Rows from block 7 of a small image classifier, named by matrix and row number. Rows with one number belong to one neuron. Each number is 128 + 24 x the weight over its row's rms, rounded and kept within 0 to 255. All counts start at 0. Numbers have three digits each. After the name is the row's rms in percent of the matrix's.
Before each neuron's rows are labels from the 100 images, of 14848, where the neuron reaches its highest value: "top examples" is what is common among them; "colour at peak" is the nearest of a few named colours to the mean colour under the peak. Only what is clearly more common there than usual is listed. The data: capsule endoscopy frames (Kvasir-Capsule). In brackets: how many of the 100.
# fc1: MLP up (model.blocks.7.mlp.fc1.weight, 640x160), inputs 54-107
# fc2: MLP down (model.blocks.7.mlp.fc2.weight, 160x640, transposed), outputs 54-107

top examples: finding: foreign body (43)
colour at peak: grey (40)
fc1.181 116:130138149170150135141145163114141135131122168135103103129162138119132139154135086094172114094165123090181123134128097079133133179137105153129174136158120109144126
fc2.181 088:150142116160141103155136140155141112156148116154118137108123099086087116116152129156134080140104122126164126153151133130110131133158127123145100139161104197125143

top examples: finding: reduced mucosal view (46); finding: foreign body (28)
colour at peak: orange (38)
fc1.318 102:107125160137167106152149135125154096136100159159101094165148123119129159147149090083137121095145145110155102148131095086154108132144078144166153126143105139142103
fc2.318 068:185088163121102114110091118117099125140178138130113126120127127123132110138125116125094108103129133117134100143119123151098137110120149166110146183121124131160154

top examples: finding: foreign body (56)
colour at peak: grey (33)
fc1.305 092:125138159168152128144143164112155129131125171151091100135163131116134153152147088098167122099157129084174119148119095089138131181143103165132178151165112123154115
fc2.305 066:132120140180154118162146175150183101151137124183129134127113098113099122122152135153119087144108139108187137162148137103113084144147134143152093171139111169142122

top examples: finding: lymphangiectasia (41)
colour at peak: grey (35)
fc1.351 094:123133152143157127140137141115172130130115166151095098152158148130133152158132082100155126093146128101170115185118108086146132164133103152143168136146122152141112
fc2.351 065:113128095159147109154136110138131113146101130129112141138112120126172102104153137152126125119110098129082150073145140109131184139145154127141112109100099034110121

top examples: finding: foreign body (43)
colour at peak: orange (38)
fc1.190 123:126126088169168108145138152117136107126116146137102108146150132121118145146130093123149130111139143118154124144117103069140137181137122143122138095146126147158103
fc2.190 164:113130137117150131162135118141068105165117155119114114133150099090124133147167113087107108126173162114122125091157113122145125120170095143136158163119104088149117

top examples: finding: foreign body (31)
colour at peak: orange (34)
fc1.407 087:123123144155159116144134161105164111132114172148089095152165126127132152168138092084158133100155156100167103167116093086148109165141097159143166142161120141151100
fc2.407 042:088130184141119151136138127143149126157126157155094171103085120130136159109134159161127126166070123155136129117117115139139139139150152102141091104113150166146131

top examples: finding: ileocecal valve (26); finding: reduced mucosal view (25)
colour at peak: orange (35)
fc1.196 104:125127151151162124158128127131127113150122179150072100128155115105117140159150097092168111090149129094161114107135085079135121155159105168136156125153106104152128
fc2.196 101:110132141113133107149135131162123108152130105125135141131078060105109105091132138133082110163116147142174138154164130151103120117153138093106131188113105214117112

top examples: finding: reduced mucosal view (59)
colour at peak: orange (48)
fc1.241 082:116132150144158112148142150122167106139105164155099091160160128112129162159155087084155125096168147113152102165131088088159117158142089145152158133155114142145101
fc2.241 048:130093152103124133117136066127113118123126147104132170119103103126147096110142166136121139143106104164142144088115150150113107141112141156118159155104122163132161

top examples: finding: foreign body (40)
colour at peak: orange (32)
fc1.47 079:114144137154150125149150173113147127135114172145084093141164131125131158159140089081170121092168143085172111150129099080143130183137093160138165141161116121155113
fc2.47 054:098142122171159116133157146133148115158127079158123159103121106104111135088151135166134103143104109108203109177143139108102114154150161120131159168142101196133152

top examples: finding: lymphangiectasia (34)
colour at peak: grey (29)
fc1.381 088:126130145144157121130140162107178118117107165157099104151162137122132167158140087097157122100151134099158097179125098086145132163144090145156157146159117137149101
fc2.381 039:116123120175140104150148106168123146116098103155116158169140094099150114138128134139125124133086102122095145105128139133118134148144162124160116121100128111118107

top examples: finding: reduced mucosal view (29)
colour at peak: orange (34)
fc1.485 102:108124128126164111146135153115160106130094159126115098170147136133141165152143092085150133096167149122137096158132081076166131159139060133181167131137115140120090
fc2.485 061:143125125146093121115130129104131143109147104141121126126141127135126126117109123156151122106115109150081170142118162166132139145100134137095093129127156138146129

top examples: finding: reduced mucosal view (66)
colour at peak: orange (47)
fc1.222 097:111126157136171110146146136125165099134103159150100101165149125118128163151146089090148122100142151104154100156137091083150109141145074141176152131143108135135098
fc2.222 058:167078152130112141140099116109095127136162118114134147107140124124158104142104142148134116122086111149125133134104138159126109103105142152102154158099135149147147

top examples: finding: reduced mucosal view (57)
colour at peak: orange (48)
fc1.163 069:109135149144165122145149176117178115137102164153101098155159138129132147150155084089165130100164146102163100164131096091157121162143095156160149148155114154139099
fc2.163 048:149102144163105110104127125121129150122143123151122166125130128146174097121096145189143121163090110152180111180090126171074162119096172136091105191114132129133137

top examples: finding: foreign body (48)
colour at peak: grey (35)
fc1.470 113:141112146175139112131136160101185140117123165173088098123161148136154134158113097120145129099117126108188101193111112105118144157122122167138143149144133158156123
fc2.470 101:122130111152148108127154118142095112144111132117109139122138122123162084115165131126159117158149135141151138090149119114129148175150113141107168069130115110137102

top examples: finding: reduced mucosal view (39); finding: foreign body (29)
colour at peak: orange (33)
fc1.446 105:129124151145169119149131162127171104136123169162097098144149127111135140149145095091154119107171152107151059154131100084131119170154067152194136132161111112146107
fc2.446 070:134097157156148114122126138146128129132159126116143147113090108124123119094136141117145117131106145109186123152151153150151142155137135125120160164127102202127136