{"arch": "caformer", "model": "image classifier", "dataset": "capsule endoscopy frames (Kvasir-Capsule)", "train_examples": 42238, "image_size": 32, "crop_scale_min": 0.5, "horizontal_flip": true, "translate": 0.12, "targets": ["finding"], "num_classes": 11, "norm": "layernorm", "norm_position": "pre", "activation": "gelu", "mlp_ratio": 4, "head_dim": 32, "fused_qkv": false, "qk_norm": true, "parallel_block": false, "inner_norm": false, "drop_path": 0.1, "patch_size": [2, 2], "depths": [5, 5, 5], "widths": [80, 160, 320], "kernel_size": 7, "mixing": "mixup", "label_smoothing": 0.1, "loss": "cross_entropy", "init": "trunc_normal_002", "residual_init": "none", "optimizer": "adamw", "lr": 0.0017, "beta1": 0.9, "beta2": 0.999, "eps": 1e-08, "grad_clip": 0.5, "adaptive_grad_clip": 0.1, "ema_decay": 0.999, "steps": 4800, "batch_size": 256, "epochs": 29.1, "lr_schedule": "wsd", "decay_fraction": 0.2, "final_lr_fraction": 0.01, "warmup_steps": 140, "weight_decay": 0.2}
Rows from block 11 of a small image classifier, named by matrix and row number. Rows with one number belong to one neuron. Each number is 128 + 32 x the weight over its row's rms, rounded and kept within 0 to 255. All counts start at 0. Numbers have three digits each.
Before each neuron's rows are labels from the 100 images, of 14848, where the neuron reaches its highest value: "strongest on" is what is common among them; "colour at peak" is the nearest of a few named colours to the mean colour under the peak. Only what is clearly more common there than usual is listed. The data: capsule endoscopy frames (Kvasir-Capsule).
# fc1: MLP up (model.blocks.11.mlp.fc1.weight, 1280x320), inputs 160-239
# fc2: MLP down (model.blocks.11.mlp.fc2.weight, 320x1280, transposed), outputs 160-239

strongest on: finding: erosion
colour at peak: grey
fc1.375:103113153093166134193094200123117086094110166104125182181094147073116142099114129087157145184131117160178131183160178120111123143135071103156110120150114147161160089067069211157131221115081096156123168132104081094136127118118145164135117155
fc2.375:143151142151122173094159118107172114150124091157081126082046089150132137159175162130060118088160137129116138088106079109108214105122164131119129071145154133108151106129144093136107075145154148158040079155173184148202145100139107134098164138

strongest on: finding: foreign body
colour at peak: orange
fc1.321:150119161096121089178149111072159084089117125130116157155096201153145123112107143125209119160132098099189133162162165093186064118162155100171104131110134148119085047101128093152128172110141134128080119125173158068109123107137131169136123100
fc2.321:099127144142136158125112133123174068164138177128058163146084123113101120150137133127138124149167084144114092135130110165099134136149128105129121055147184126160214052113134162101115180167128095143080155194136084119190169104195114136137168164

strongest on: finding: reduced mucosal view
colour at peak: grey
fc1.749:111085134040089099163109155111128136095153127175116110161146158086156141103118127104136073168155113146152157129156134126177060145116104101158077111113097111147165065128129083147157154098090136141145120080068096103104104202114158217149053113
fc2.749:137088143111156105087117159107132088127162130120139139175107146094115136105139121100115086127195139118130121129171106097142117108110200132138135158161112143119144134104052074118114098148139103141121119094092138092127130111125194127134134111

strongest on: finding: foreign body; finding: ileocecal valve
colour at peak: orange
fc1.170:147143077115123073145128137161177182040129095184102141140125084103116128142132115159129185154130122115191123091097196121170192119150053135142120131110045127186139095110133101137160129061101189121115115165209053094135148132133100116112159098
fc2.170:148110096141155120130144126156150097152128079070101133147126106124108180176121155088155120085150147104147110059177082160144189085090097117149142129081114128114106104081128135160109081121101138112126112137172045134126134136106100102110101068

strongest on: finding: foreign body
colour at peak: grey
fc1.706:137091173054130115111142140077140120051120150176109153086106156108143093124125134111210141131137097145160150119137170157149100124136040093175077084156085136114115134098119170162166231069078106138110158117102114119151119151129124255161085156
fc2.706:111057099132097075095138147142089085153148120163147138116086108118093116075134158137171128137118062132121112119104145129122151126029170149141139092201122144100165153144133133136107109140149117190104162214172138069180151171109102147100102120

strongest on: finding: reduced mucosal view
colour at peak: grey
fc1.702:119060148054121086169109135100128141114161143144112088145141173096138147096112106098135074175142125139160161130163119127178078130151094111148088126104092124131178065100131049133141137096120133135158113068061103102114113191100116217138043108
fc2.702:177096174133091094103110162126114071142134115130133161162146151135139146090136122116144089138152133110131125141165149133131155105080203109129118165105089129115095168125061111146121055128153133175141125098127158102112106117149147130146123099

strongest on: finding: ileocecal valve
colour at peak: orange
fc1.140:111122132111113100127137137075128110073110150176112196056153168127154119124136176072161101120117071120142130162120132110146103096126123092185094088131097135091130070118130184173134134123125179138096123057057152087099125136117163157133087099
fc2.140:122083164109141131125137115104160089095130129148143152096109151154095128157143148146102168116110151117132117133157209119109131103117092123148144165159111133111104151131093140117133150138113041096113158120079135103177097085165118147148131146

strongest on: finding: ileocecal valve
colour at peak: grey
fc1.738:158124161095166160183070206152087115126117159107135199167128133069106146086117115050187139188123116171164131203137124132095131162145076105145117120127104146164133102099077189173150176128085126143155130131104083116102126111122109157131114149
fc2.738:157154122153177161095163077111153135177114117141126147123065118130142101158175168160098108105155112105103128120089084135109190100129168126118142080092168155099157112136097086099087051138140117114047074169203151123145174117158062117097149166

strongest on: finding: erosion
colour at peak: grey
fc1.121:113114187104149144130106174090121092085110144138123204139070162122121123104126142038226136166145109143167121174157172117119130117156107093168115106137112146144113085092082201176139230130105106147107142121110125081123136066131154171127121133
fc2.121:121104149131098145128155147114181120143133121146086111073079111114128124166145153127072131089123107151129115089115106159119192139104154153114112048207148150135171069138135137153086154129120123178087112136118140109194168135116135138105155170

strongest on: finding: reduced mucosal view
colour at peak: orange
fc1.44:125082153070100115101105155104119134075136137168116144086154184153131115091134120107168150121147062124128121148092175123138083139125124127153089104188088127149070141151133172151140207094115132119132140124087158070160152132105149199159110094
fc2.44:146077068105084096111148142163115118124141125119191135180060174103132164106124083153141116133145088110131091145089193129128093169026135147180109119198115147120159204139132089133133174114131150164143112085108114079162121163123168153121186088

strongest on: finding: blood fresh
colour at peak: black
fc1.174:108127130109103084107125157111116063062130134160117201110092155076168155103134113096213086127182088129148122182161184085112111123110120101155094129208106154104139115066114185182144206116135145168084133067135158094172126122103144147122131073
fc2.174:094117084164178114148103130149093121182116128124143173190131141105104193111157128107146054098172148105105072175124095120079109117161107169109143183061143106100150127148136114112082100164123164121177138071093092108061156094174091113111118123

strongest on: finding: angiectasia; finding: lymphangiectasia
colour at peak: orange
fc1.189:131107112152158031145099145114105120145140128141148128214145224103160148084122099141158125122121105128126088168118118121155084142126141154160132137135124136151110143100123109101088162120131141140173113103212118007151151144098099118105118124
fc2.189:101163083150152121222130117141107139129147157117110096159106067139147091116080181146163083180110136139112173083138146159121146124089021116070138080097162136146178112104074144075126121167123141147162137140058079162083106118116058126110068142

strongest on: finding: pylorus
colour at peak: grey
fc1.717:097100152074074093191109155124117098055160136134117167076113147101178150112126126101185085165164115138160132121174214112114095132108076082171087125172108138138175118086119188176153183098102132155092125056013097062128121127116183167143079101
fc2.717:104077076114146111088117137126142071119144158140132143201173176092098148139133132117153057091117138114122091157166151156154099158095108180133137172182142141131184160106102147144067165139134152157176162101106071089097135116130163143093112104

strongest on: finding: reduced mucosal view
colour at peak: orange
fc1.510:119086161056097118152139134080140114076111105169126149145110196130132110133114123089177137131146099107169142143136249109166088102148126116175087111148099153102113134099127150165141225094140112127058117105170145041157112165115176194118094096
fc2.510:113105090136148090131121110145111162120142083148186084124149137105103200115158091146109122115138173145110110128108132136126087145111039181127143167138109131139169149127114175137112177143110098109182155105068070128168141176099123110167099105

strongest on: finding: lymphangiectasia
colour at peak: black
fc1.497:164094166099165116147118147094123107144123135143139132136063131094117111088125136098174137142119114139167159145185159149185133153127136140138109124116082118120140071098123112137152206118105080159075164130184144151183088148107127188104068186
fc2.497:135123044124153111165131114140150108154104124118133118183103158101071114164128144193163137087136144096101090132114169147093098127102065178073163121106186157159126195114115122055092086174109121115134125191159061141121156140156058079113154105

strongest on: finding: ileocecal valve
colour at peak: grey; pink
fc1.37:177099148105182128208112122129105129168108158129134166135194199084129125106117156119136107164115089133136117192109139156173151149114081111172106097088104143119084130120117100124135158123074103117109121101178078078021125195126100155162133178
fc2.37:132205110146123182167140104130119174089113103103087101083130063167147124165148157123120114101143111120147186105121165108132095132123127080114140116127150099098158088162164179139165185148133146070101154102015177188103095075196191114140128123

strongest on: finding: lymphangiectasia
colour at peak: orange
fc1.705:132074161106134112148155122078148066064114144142102150101129172142117091065108151127101133150146041121146116174143152132205151128106178116164093079168104159078139079089089132115135177130112091109023168127115182082142132115148202202147166113
fc2.705:155135114126163153112087118130129187100142166108111131161063126118083155147160139148144133086120125120111117107106124157043061166119065173101162122126136100168178156131187125079127073148088167089184125133105053171161130180139056121172109116

strongest on: finding: ulcer
colour at peak: orange
fc1.301:104083144054131149187103121114119142094125146165118174125126152118138126158132152102193074121151105137169139146127193135142082122145027104186090114094087108123141059132152186195153217094093102114084158072094109085071112151136114203131055139
fc2.301:132102191125139117190080153150091105172151104139178130157160127107140106123124130080172140141095126159145141167169144149163111157102125123160121160075087115145107123133098174166146161093081094140147171064155069121088098141130137155099059208

strongest on: finding: angiectasia; finding: reduced mucosal view
colour at peak: orange
fc1.541:131113144072103114133076155144088122119184121129132126145085118109135147057113114073182097203166125185159164121162126129134116164101121107141098128124076095177128128136146076135206138074089164179157113114153102147099086167110123196132078137
fc2.541:146107117147107085068115156121122114122142117134138104192121140103142136098119077123098148112161097118118119126131093095165106171086238172122137139173133146140098193137112042099103105111125171159157089169149150128138141154108167134130160094

strongest on: finding: pylorus
colour at peak: grey
fc1.542:141099181088175102150098143101121109086129153124132129110222164092160126095124103093133148164130076131150131190145137121182091122107111076198084111121098165117101133103073168167140163095087093107119126069074134088078113141131213189164140140
fc2.542:100085085109171142171146082143114171161120155138198098197163161167147094114111135164098088132116117105114110132082148140161092157120069144117117095075103143145190097142136096072113178121109101103136115086138100101100153167106137136103096204

strongest on: finding: blood fresh; finding: foreign body
colour at peak: black
fc1.262:115096169104177093121107178102155083054121156130151151153082155072142108130109129124215166127103101135144135151172168124127157118132063109147108108164071166126107147059046153149139216117111089131094123098171126126161089122125129174125146152
fc2.262:128136128163139212069122114159137129140130123123172097160142097169079166157132120140079135100136175118085097091138090119092141115117103172079167127133120153165129175135120118099147102140146120110161121073111120185165110087163122095137160157

strongest on: finding: angiectasia; finding: reduced mucosal view
colour at peak: orange
fc1.329:083099160078130118126078163135114115133175134130141111159117147108133170104105107072138090183156133166153155139173094118128144176128137113176103129111094119177150118120124062115174121074078180143165082118127122139104095106139139201136104166
fc2.329:144103083126100101083120113135131142125153098123123096182123125112134123121148092166062137116166145122086116093137123091141097131062195174114126164183156094138095185138138075072091126136137131144145102162127173105164164152114138125121138094

strongest on: finding: blood fresh
colour at peak: black
fc1.490:089103114133121068145132164095122051068142146140128180134129140110150137079120151120168111144139082131155121161172178109135119103097117098163092109189084163108147116043082202178134221126133108166075145083085168088165122112131154160106151094
fc2.490:157145131185151139162070134158087162163128107133143141162102125110136166141165087107122104077172168138092087156136118142082130151130152165141174180059123078119141117160142112085107062126094111078155131060130090148089157105198068119140136120

strongest on: finding: lymphangiectasia
colour at peak: orange
fc1.322:070088126133158112146121140116106096146163172144126159175141143148134116071116147132089104152146079139101098112124148115152098130118102129161113086178098118157144027109129135102118245124087071147077158097067159078148142110099136141104150146
fc2.322:100137077136201113155107113143129153179114167091126157139153160091093156132156160130152091067118110095125093193087057125055080137194070191075148135078155132109192113140179124105068039180122217113204112086106066145130147129140064100107124129

strongest on: finding: reduced mucosal view; finding: angiectasia
colour at peak: orange
fc1.154:110115163092149097112084184124121122124156133133139110156110157113140161089111101070111097188145128158132149141179068115138143172149129112185119137111098118179127117120132039097163104091065182133174106110128114139088109138123151188159105161
fc2.154:144110105100096089086133112125117171107149095120114088159107114128156142131139086161062124131199154124113143090120138077143083117109190145114112164181175096128104166136131053083086156133154103115130110142099188098155169131106170116148142082

strongest on: finding: reduced mucosal view; finding: pylorus
colour at peak: grey
fc1.539:154097178057093114128112170101108106088132113184132127084153151110133149099129099010106091178152132163152135156179097116133157129131175088199095139116109138126140120096110134152166096066099179144141119094087114088099110135124154199179088094
fc2.539:105088083123111074144139137099149119098144128139067110159077129083140131110117134149080117124148129120137127093161149112133119097088173157108112112195145119130134111082123062106072136152149118170103086147090165101162161163091114136108103081

strongest on: finding: ileocecal valve
colour at peak: orange
fc1.338:116071120093103107184134128136122073083144147111129132136061162158144124065074150121110129186131081114150103117135255093145118112096127103166089096165094147127108098113119103107138152122122130162056117090083184087138116061123190164116166121
fc2.338:129167127165166160147144118096135087161109150152090135155080139082110137130164171137124096111115117123104129105149184142145135140107152110092144092142132147090173124092212077147133156160115133168085117077188110125172111236105140121135093159

strongest on: finding: lymphangiectasia
colour at peak: orange
fc1.483:092071135118183119153120151124133090142123149136135186124194199122118128081116140121086099128162073132113077218131085139172141159131150142170112098140096122123132059131122129096099168130064093114083150119071152082116156087133166163151174146
fc2.483:158148106152175116090126092113136165114116148136094148085116166133098163126188145130156140073093104093096094147090031137051119133183090160099154126080159121122152119148169140098080020185124227104207105129140102140139158151120055102151125122

strongest on: finding: reduced mucosal view
colour at peak: orange
fc1.148:154080148060113124201113137112124130111127143145112171072178183115143121144129120079178089130132099117160117168121190133156109117137110106176087114088097146106099132118128189170134170089116133104110144084115099040040130185137133176141108103
fc2.148:143055102081074111155155138119115105152153099119176134133062148155122169116123144102147076136107143116165111100150203099112100117058126148129095174163078132129136156124122136201144165103172131194138125048129129103131081128093110183090105099

strongest on: finding: ulcer
colour at peak: orange
fc1.128:126123136091141134184096146169083157127150141130139155116228121094150123107133114103169111134132092164135135192114137159130059145108084087152107116115083113143142076138129224162162211104094099111150161064067091105094125156120098148124081131
fc2.128:134114177135135123205114141098163113082098129098097106135112132111181126146095134106107192140051165130146104120165229113142158116180072121133116140120175137141128116104142162087098187109106099093125145057126076089119167112179157127140112163

strongest on: finding: pylorus
colour at peak: grey
fc1.718:116065140091134077188107139090119105127145137172133135166169164110147135079104147126060108160136103130135130148145131099189088134101135108180089114122093133144152037104109117137129143099098106142099097066076137055080124159115148198126079124
fc2.718:163089138099122124074131125132099145144159089108176115181141126126157158097115086139144102168148193120113109086130159094173089136120223105114139180122083121136069237143102070135146143103142061125126102119249145074162133141087134128137133128

strongest on: finding: reduced mucosal view; finding: foreign body
colour at peak: orange
fc1.735:132087165078157116162124126068142114053107116160107120150048155104116108128117155104176144118142117126175154132169178143166101134157088145139111129115079107112137085108135111121152211117092116140098155140132131140156096142140128217163060162
fc2.735:108098101132142090169132111122178061139105123120127130216086160099086089151100148169144145097133141103120071128165187137103108107130093168124139139108205162118147116092094138065062138146114103125081138199098118100135183101195108112100157120

strongest on: finding: lymphangiectasia
colour at peak: orange
fc1.119:099098126128174115204117133114113127130141174181122142152117166111115139123139140125085076115164106148109099143126143144158137145105050158164120084144081109128174071116115132106117221124070046122085168120072128086076149197104135137153122149
fc2.119:077168068160186127150140137130140154138116139095141117125103117098076175164146127142161127061124164098149130155119113105067099101175039193039179158132154138127159156115140194135094170189166160117166132144083096191134109100113101078101097116

strongest on: finding: ileocecal valve
colour at peak: orange
fc1.11:164098149112158131124099161178077114255145110128145178193190140109151124108099128121172146136177127173093172125160128142146176106135133140087160099144124121117156093161061174155185143173089112145121132104204138098122116134118158111110101131
fc2.11:073120148164133128150112152132148215149154150129150112098140109118138101157072138102208109167147100126123125129087086138119078108157150142085167112133165142125107124181134108108175086092171116129135099099140174125171181156181119126151102104

strongest on: finding: ileocecal valve
colour at peak: orange; grey
fc1.480:171109151099177148162131095136120132157093146091161177200132200075151121128105127148240124139121085101146117195093174127154105141132122108157106126089103166104082161111121105137137138110094096087091089084244100084082122167138086144107155152
fc2.480:097175153139114183203108159164102125136168150112121092103112033154144100129122128114125150141103120192117159104166116153133169165087144100125132082127108111162192066124104155096188145121108133126123161126062124200098115051166156112121135158

strongest on: finding: ulcer
colour at peak: grey
fc1.365:122104143110156139104099170123101098155107145126131226189080135068131139058146118090173147165134125161120098187150147123048127127122121125149117132146110121154127125089107208148108168137105113149111131103171085070167162137125072136115109126
fc2.365:151115210135146139109160089092191127126141125117097065079116093125120088143092113149103150113112156126135163086157098125123184122147145179107143131118089188130158121099108053105159060090147143090102070068126124196215106154121125141144135133

strongest on: finding: ileocecal valve
colour at peak: orange
fc1.205:129113164105183152150109122104099138150118154155125183153153154101149119120150154083189100119134099144135142181134115128138099132157096104196103113036062119122124056133127204138144152091090083086094153070123113103058124135144095175129068158
fc2.205:133123140130166130170112115125175149161142130101098069160138116104129106159129139166077164138111170139100136080148186104118073165129045116117131143114173091155152148149174154077121164137067090102123143124112081139184132143118148126131083178

strongest on: finding: reduced mucosal view; finding: pylorus
colour at peak: grey
fc1.687:138083172026135114189109162126133113122135110135133125132136171073155179132099110044170056155157129143178170161176127113152142142145104105181073128092091145124142132101113094141168130068103169117153075077132101113070100144134127219151098152
fc2.687:083069103099096082166079163129121135125186125128069078201102118074134134134124113154103112134157156161123132064186167123130078149079133172110112150161144071181155139107141077106078170119105120160145123156091108089142176165117151145101068128

strongest on: finding: lymphangiectasia
colour at peak: grey
fc1.759:139091141097135121119102111127077188133149117169120157152188142105175138090142092131194101158163107157110131149085127136136087132109136102170081118120089122126113130154154099143125181085117119114108109059137100071145138185102100173140112132
fc2.759:156087159122080128032103098107119139100164084166123143081174138134131160141174088107121105128181182139093118092126083087094119088145131130138129157134092118122083182143121090203130101120150120144153084088166128106170132179108118137184128085

strongest on: finding: ileocecal valve; finding: lymphangiectasia
colour at peak: orange
fc1.606:118057162100137117170118173115127069087122143139122161100171160122131117066098134094102121154151058136149118202143157137183154146088146110172087088183093152095141086101092182126145223113099077132056186116055159104139126103143217197145147137
fc2.606:189124136140148127102120113122132164126111126122120105107107143115066154126158143149122190072078123105092102109106112146061098140108108171117159129096147162132145172138170127094112038151114192115198091162162061147164134208114048111145126114

strongest on: finding: lymphangiectasia
colour at peak: orange
fc1.473:127097140120184123187101138120102112154124136164152158200117157097127142108142136124103097123146098147115115181149180133178110149075102115172110118143070122128139072119115173130137235111072033122060179101130137103083132187114128155127105144
fc2.473:078182058137179121174124145140127151128143108099156134148102124081100192154161095116191064064158154114160145173145117103083066138152053158088145193150125112129138168114144167175125170162141172130173127115079094172123092146126126103091098088

strongest on: finding: lymphangiectasia; finding: blood fresh
colour at peak: grey
fc1.95:141104154122126133103123147149079139143132138153135152101112133138153134061126108095199115142167078160119107145099212141166111156115124126157115103184102125147120121145145136131141255095096097124102148093199144110193147101100154142129138183
fc2.95:225126163154123135114121140128099139095128123103157159090147151137120073089129067119132202144107128128125089166106140123137152109148225158136135173093131167106079154125070114083103082120139142061133105063148089101101180115196127112130135102

strongest on: finding: lymphangiectasia
colour at peak: orange
fc1.12:081088107131189116174116131114117111123141138142134146153178167128117116081134146146063113144149076138106084170123145128195104148079113138159114104162104130138148083119106163092102171145076043104066167112052142054114144149133167138154153113
fc2.12:093169105210195116063146086109136137121115147147121103110090129158114171134145147139138111074114139100085104128109054097046149113217059194059196121090155123117174150098153116074075069203139214119178084127135113159182166094130077076146105154

strongest on: finding: reduced mucosal view
colour at peak: orange
fc1.764:154062180067126104094119140083151111057112135152132142096183190124134096122130111119158191127092074103153127148122161118170115116122129130157086117155093164121083169109099173167143200094134075111097134120152138037145128187129152194159143114
fc2.764:078116072123162137138100089137125174148131156130117092175060098077124138136138149174146117113115140134115135087092205164097070170088000147093134110144123121147187171143164130114129158145097134128164130117119048145196118225090096112125070158

strongest on: finding: blood fresh; finding: ileocecal valve
colour at peak: grey
fc1.21:112108127118130082130135135119112096073122142174133172141156195092177135079125130090204083138146067135128107191143113130174099129087125093193081100117102133102178084120101143152131168105120155142107124059065154084078136131127157156130126103
fc2.21:091087108114136128151115133108147119122120138152168134160159165107129138164161110163000121110132186126097095141159063089138106121155121146133129168146122102121120129112092124150102126110124056145089108063063125082138147174093118127145103109

strongest on: finding: foreign body; finding: pylorus
colour at peak: grey
fc1.610:117099170071117109140129160124122112052145161109134133103108142135150099093094136111214154189101071136174145140122199144181099141098080065169057106170080150121126139139104143151173231090100119125121156091108143116107106103138185222135147140
fc2.610:138100081153114092121162102109113121095121146156141088133156102137154053120129146183107191104071071123091133094098151159207092137051110150114136090147112152102134117145106112107119158120138110141129132111097151118118136171085114121106094132

strongest on: finding: erosion
colour at peak: grey
fc1.409:119130149109176143142068196127095115084110143100122219167125141072128135061135119074163154176126108153144104204141136121062096128139111088162122146146111133143121110103102236150124151127075115127151154111092099079125156082141120146146135120
fc2.409:149144152133120163105164100126170135146144101158131082092026102142149146157132097128095118089148145134125150093121079121109206135130148153123128070129155156125193107111125067104129106098142134133080075109162150164206130132104091125140136167

strongest on: finding: angiectasia; finding: pylorus
colour at peak: grey
fc1.713:123099172089076142104104147084117094085117107192120166051143136129126122061143140038160126185158098147144118159160133123107153106120170090164105120133098123099118101129120194164155106107116143150108149105102123087119136111143117188173096066
fc2.713:030092116153160098138098144088140122126131184178087104106135099090123114101143167123030133108094094143090140111143091176171177132113136166096111065154104107128195028112094105098108134148113102155103123100072152125148144169088160148119095180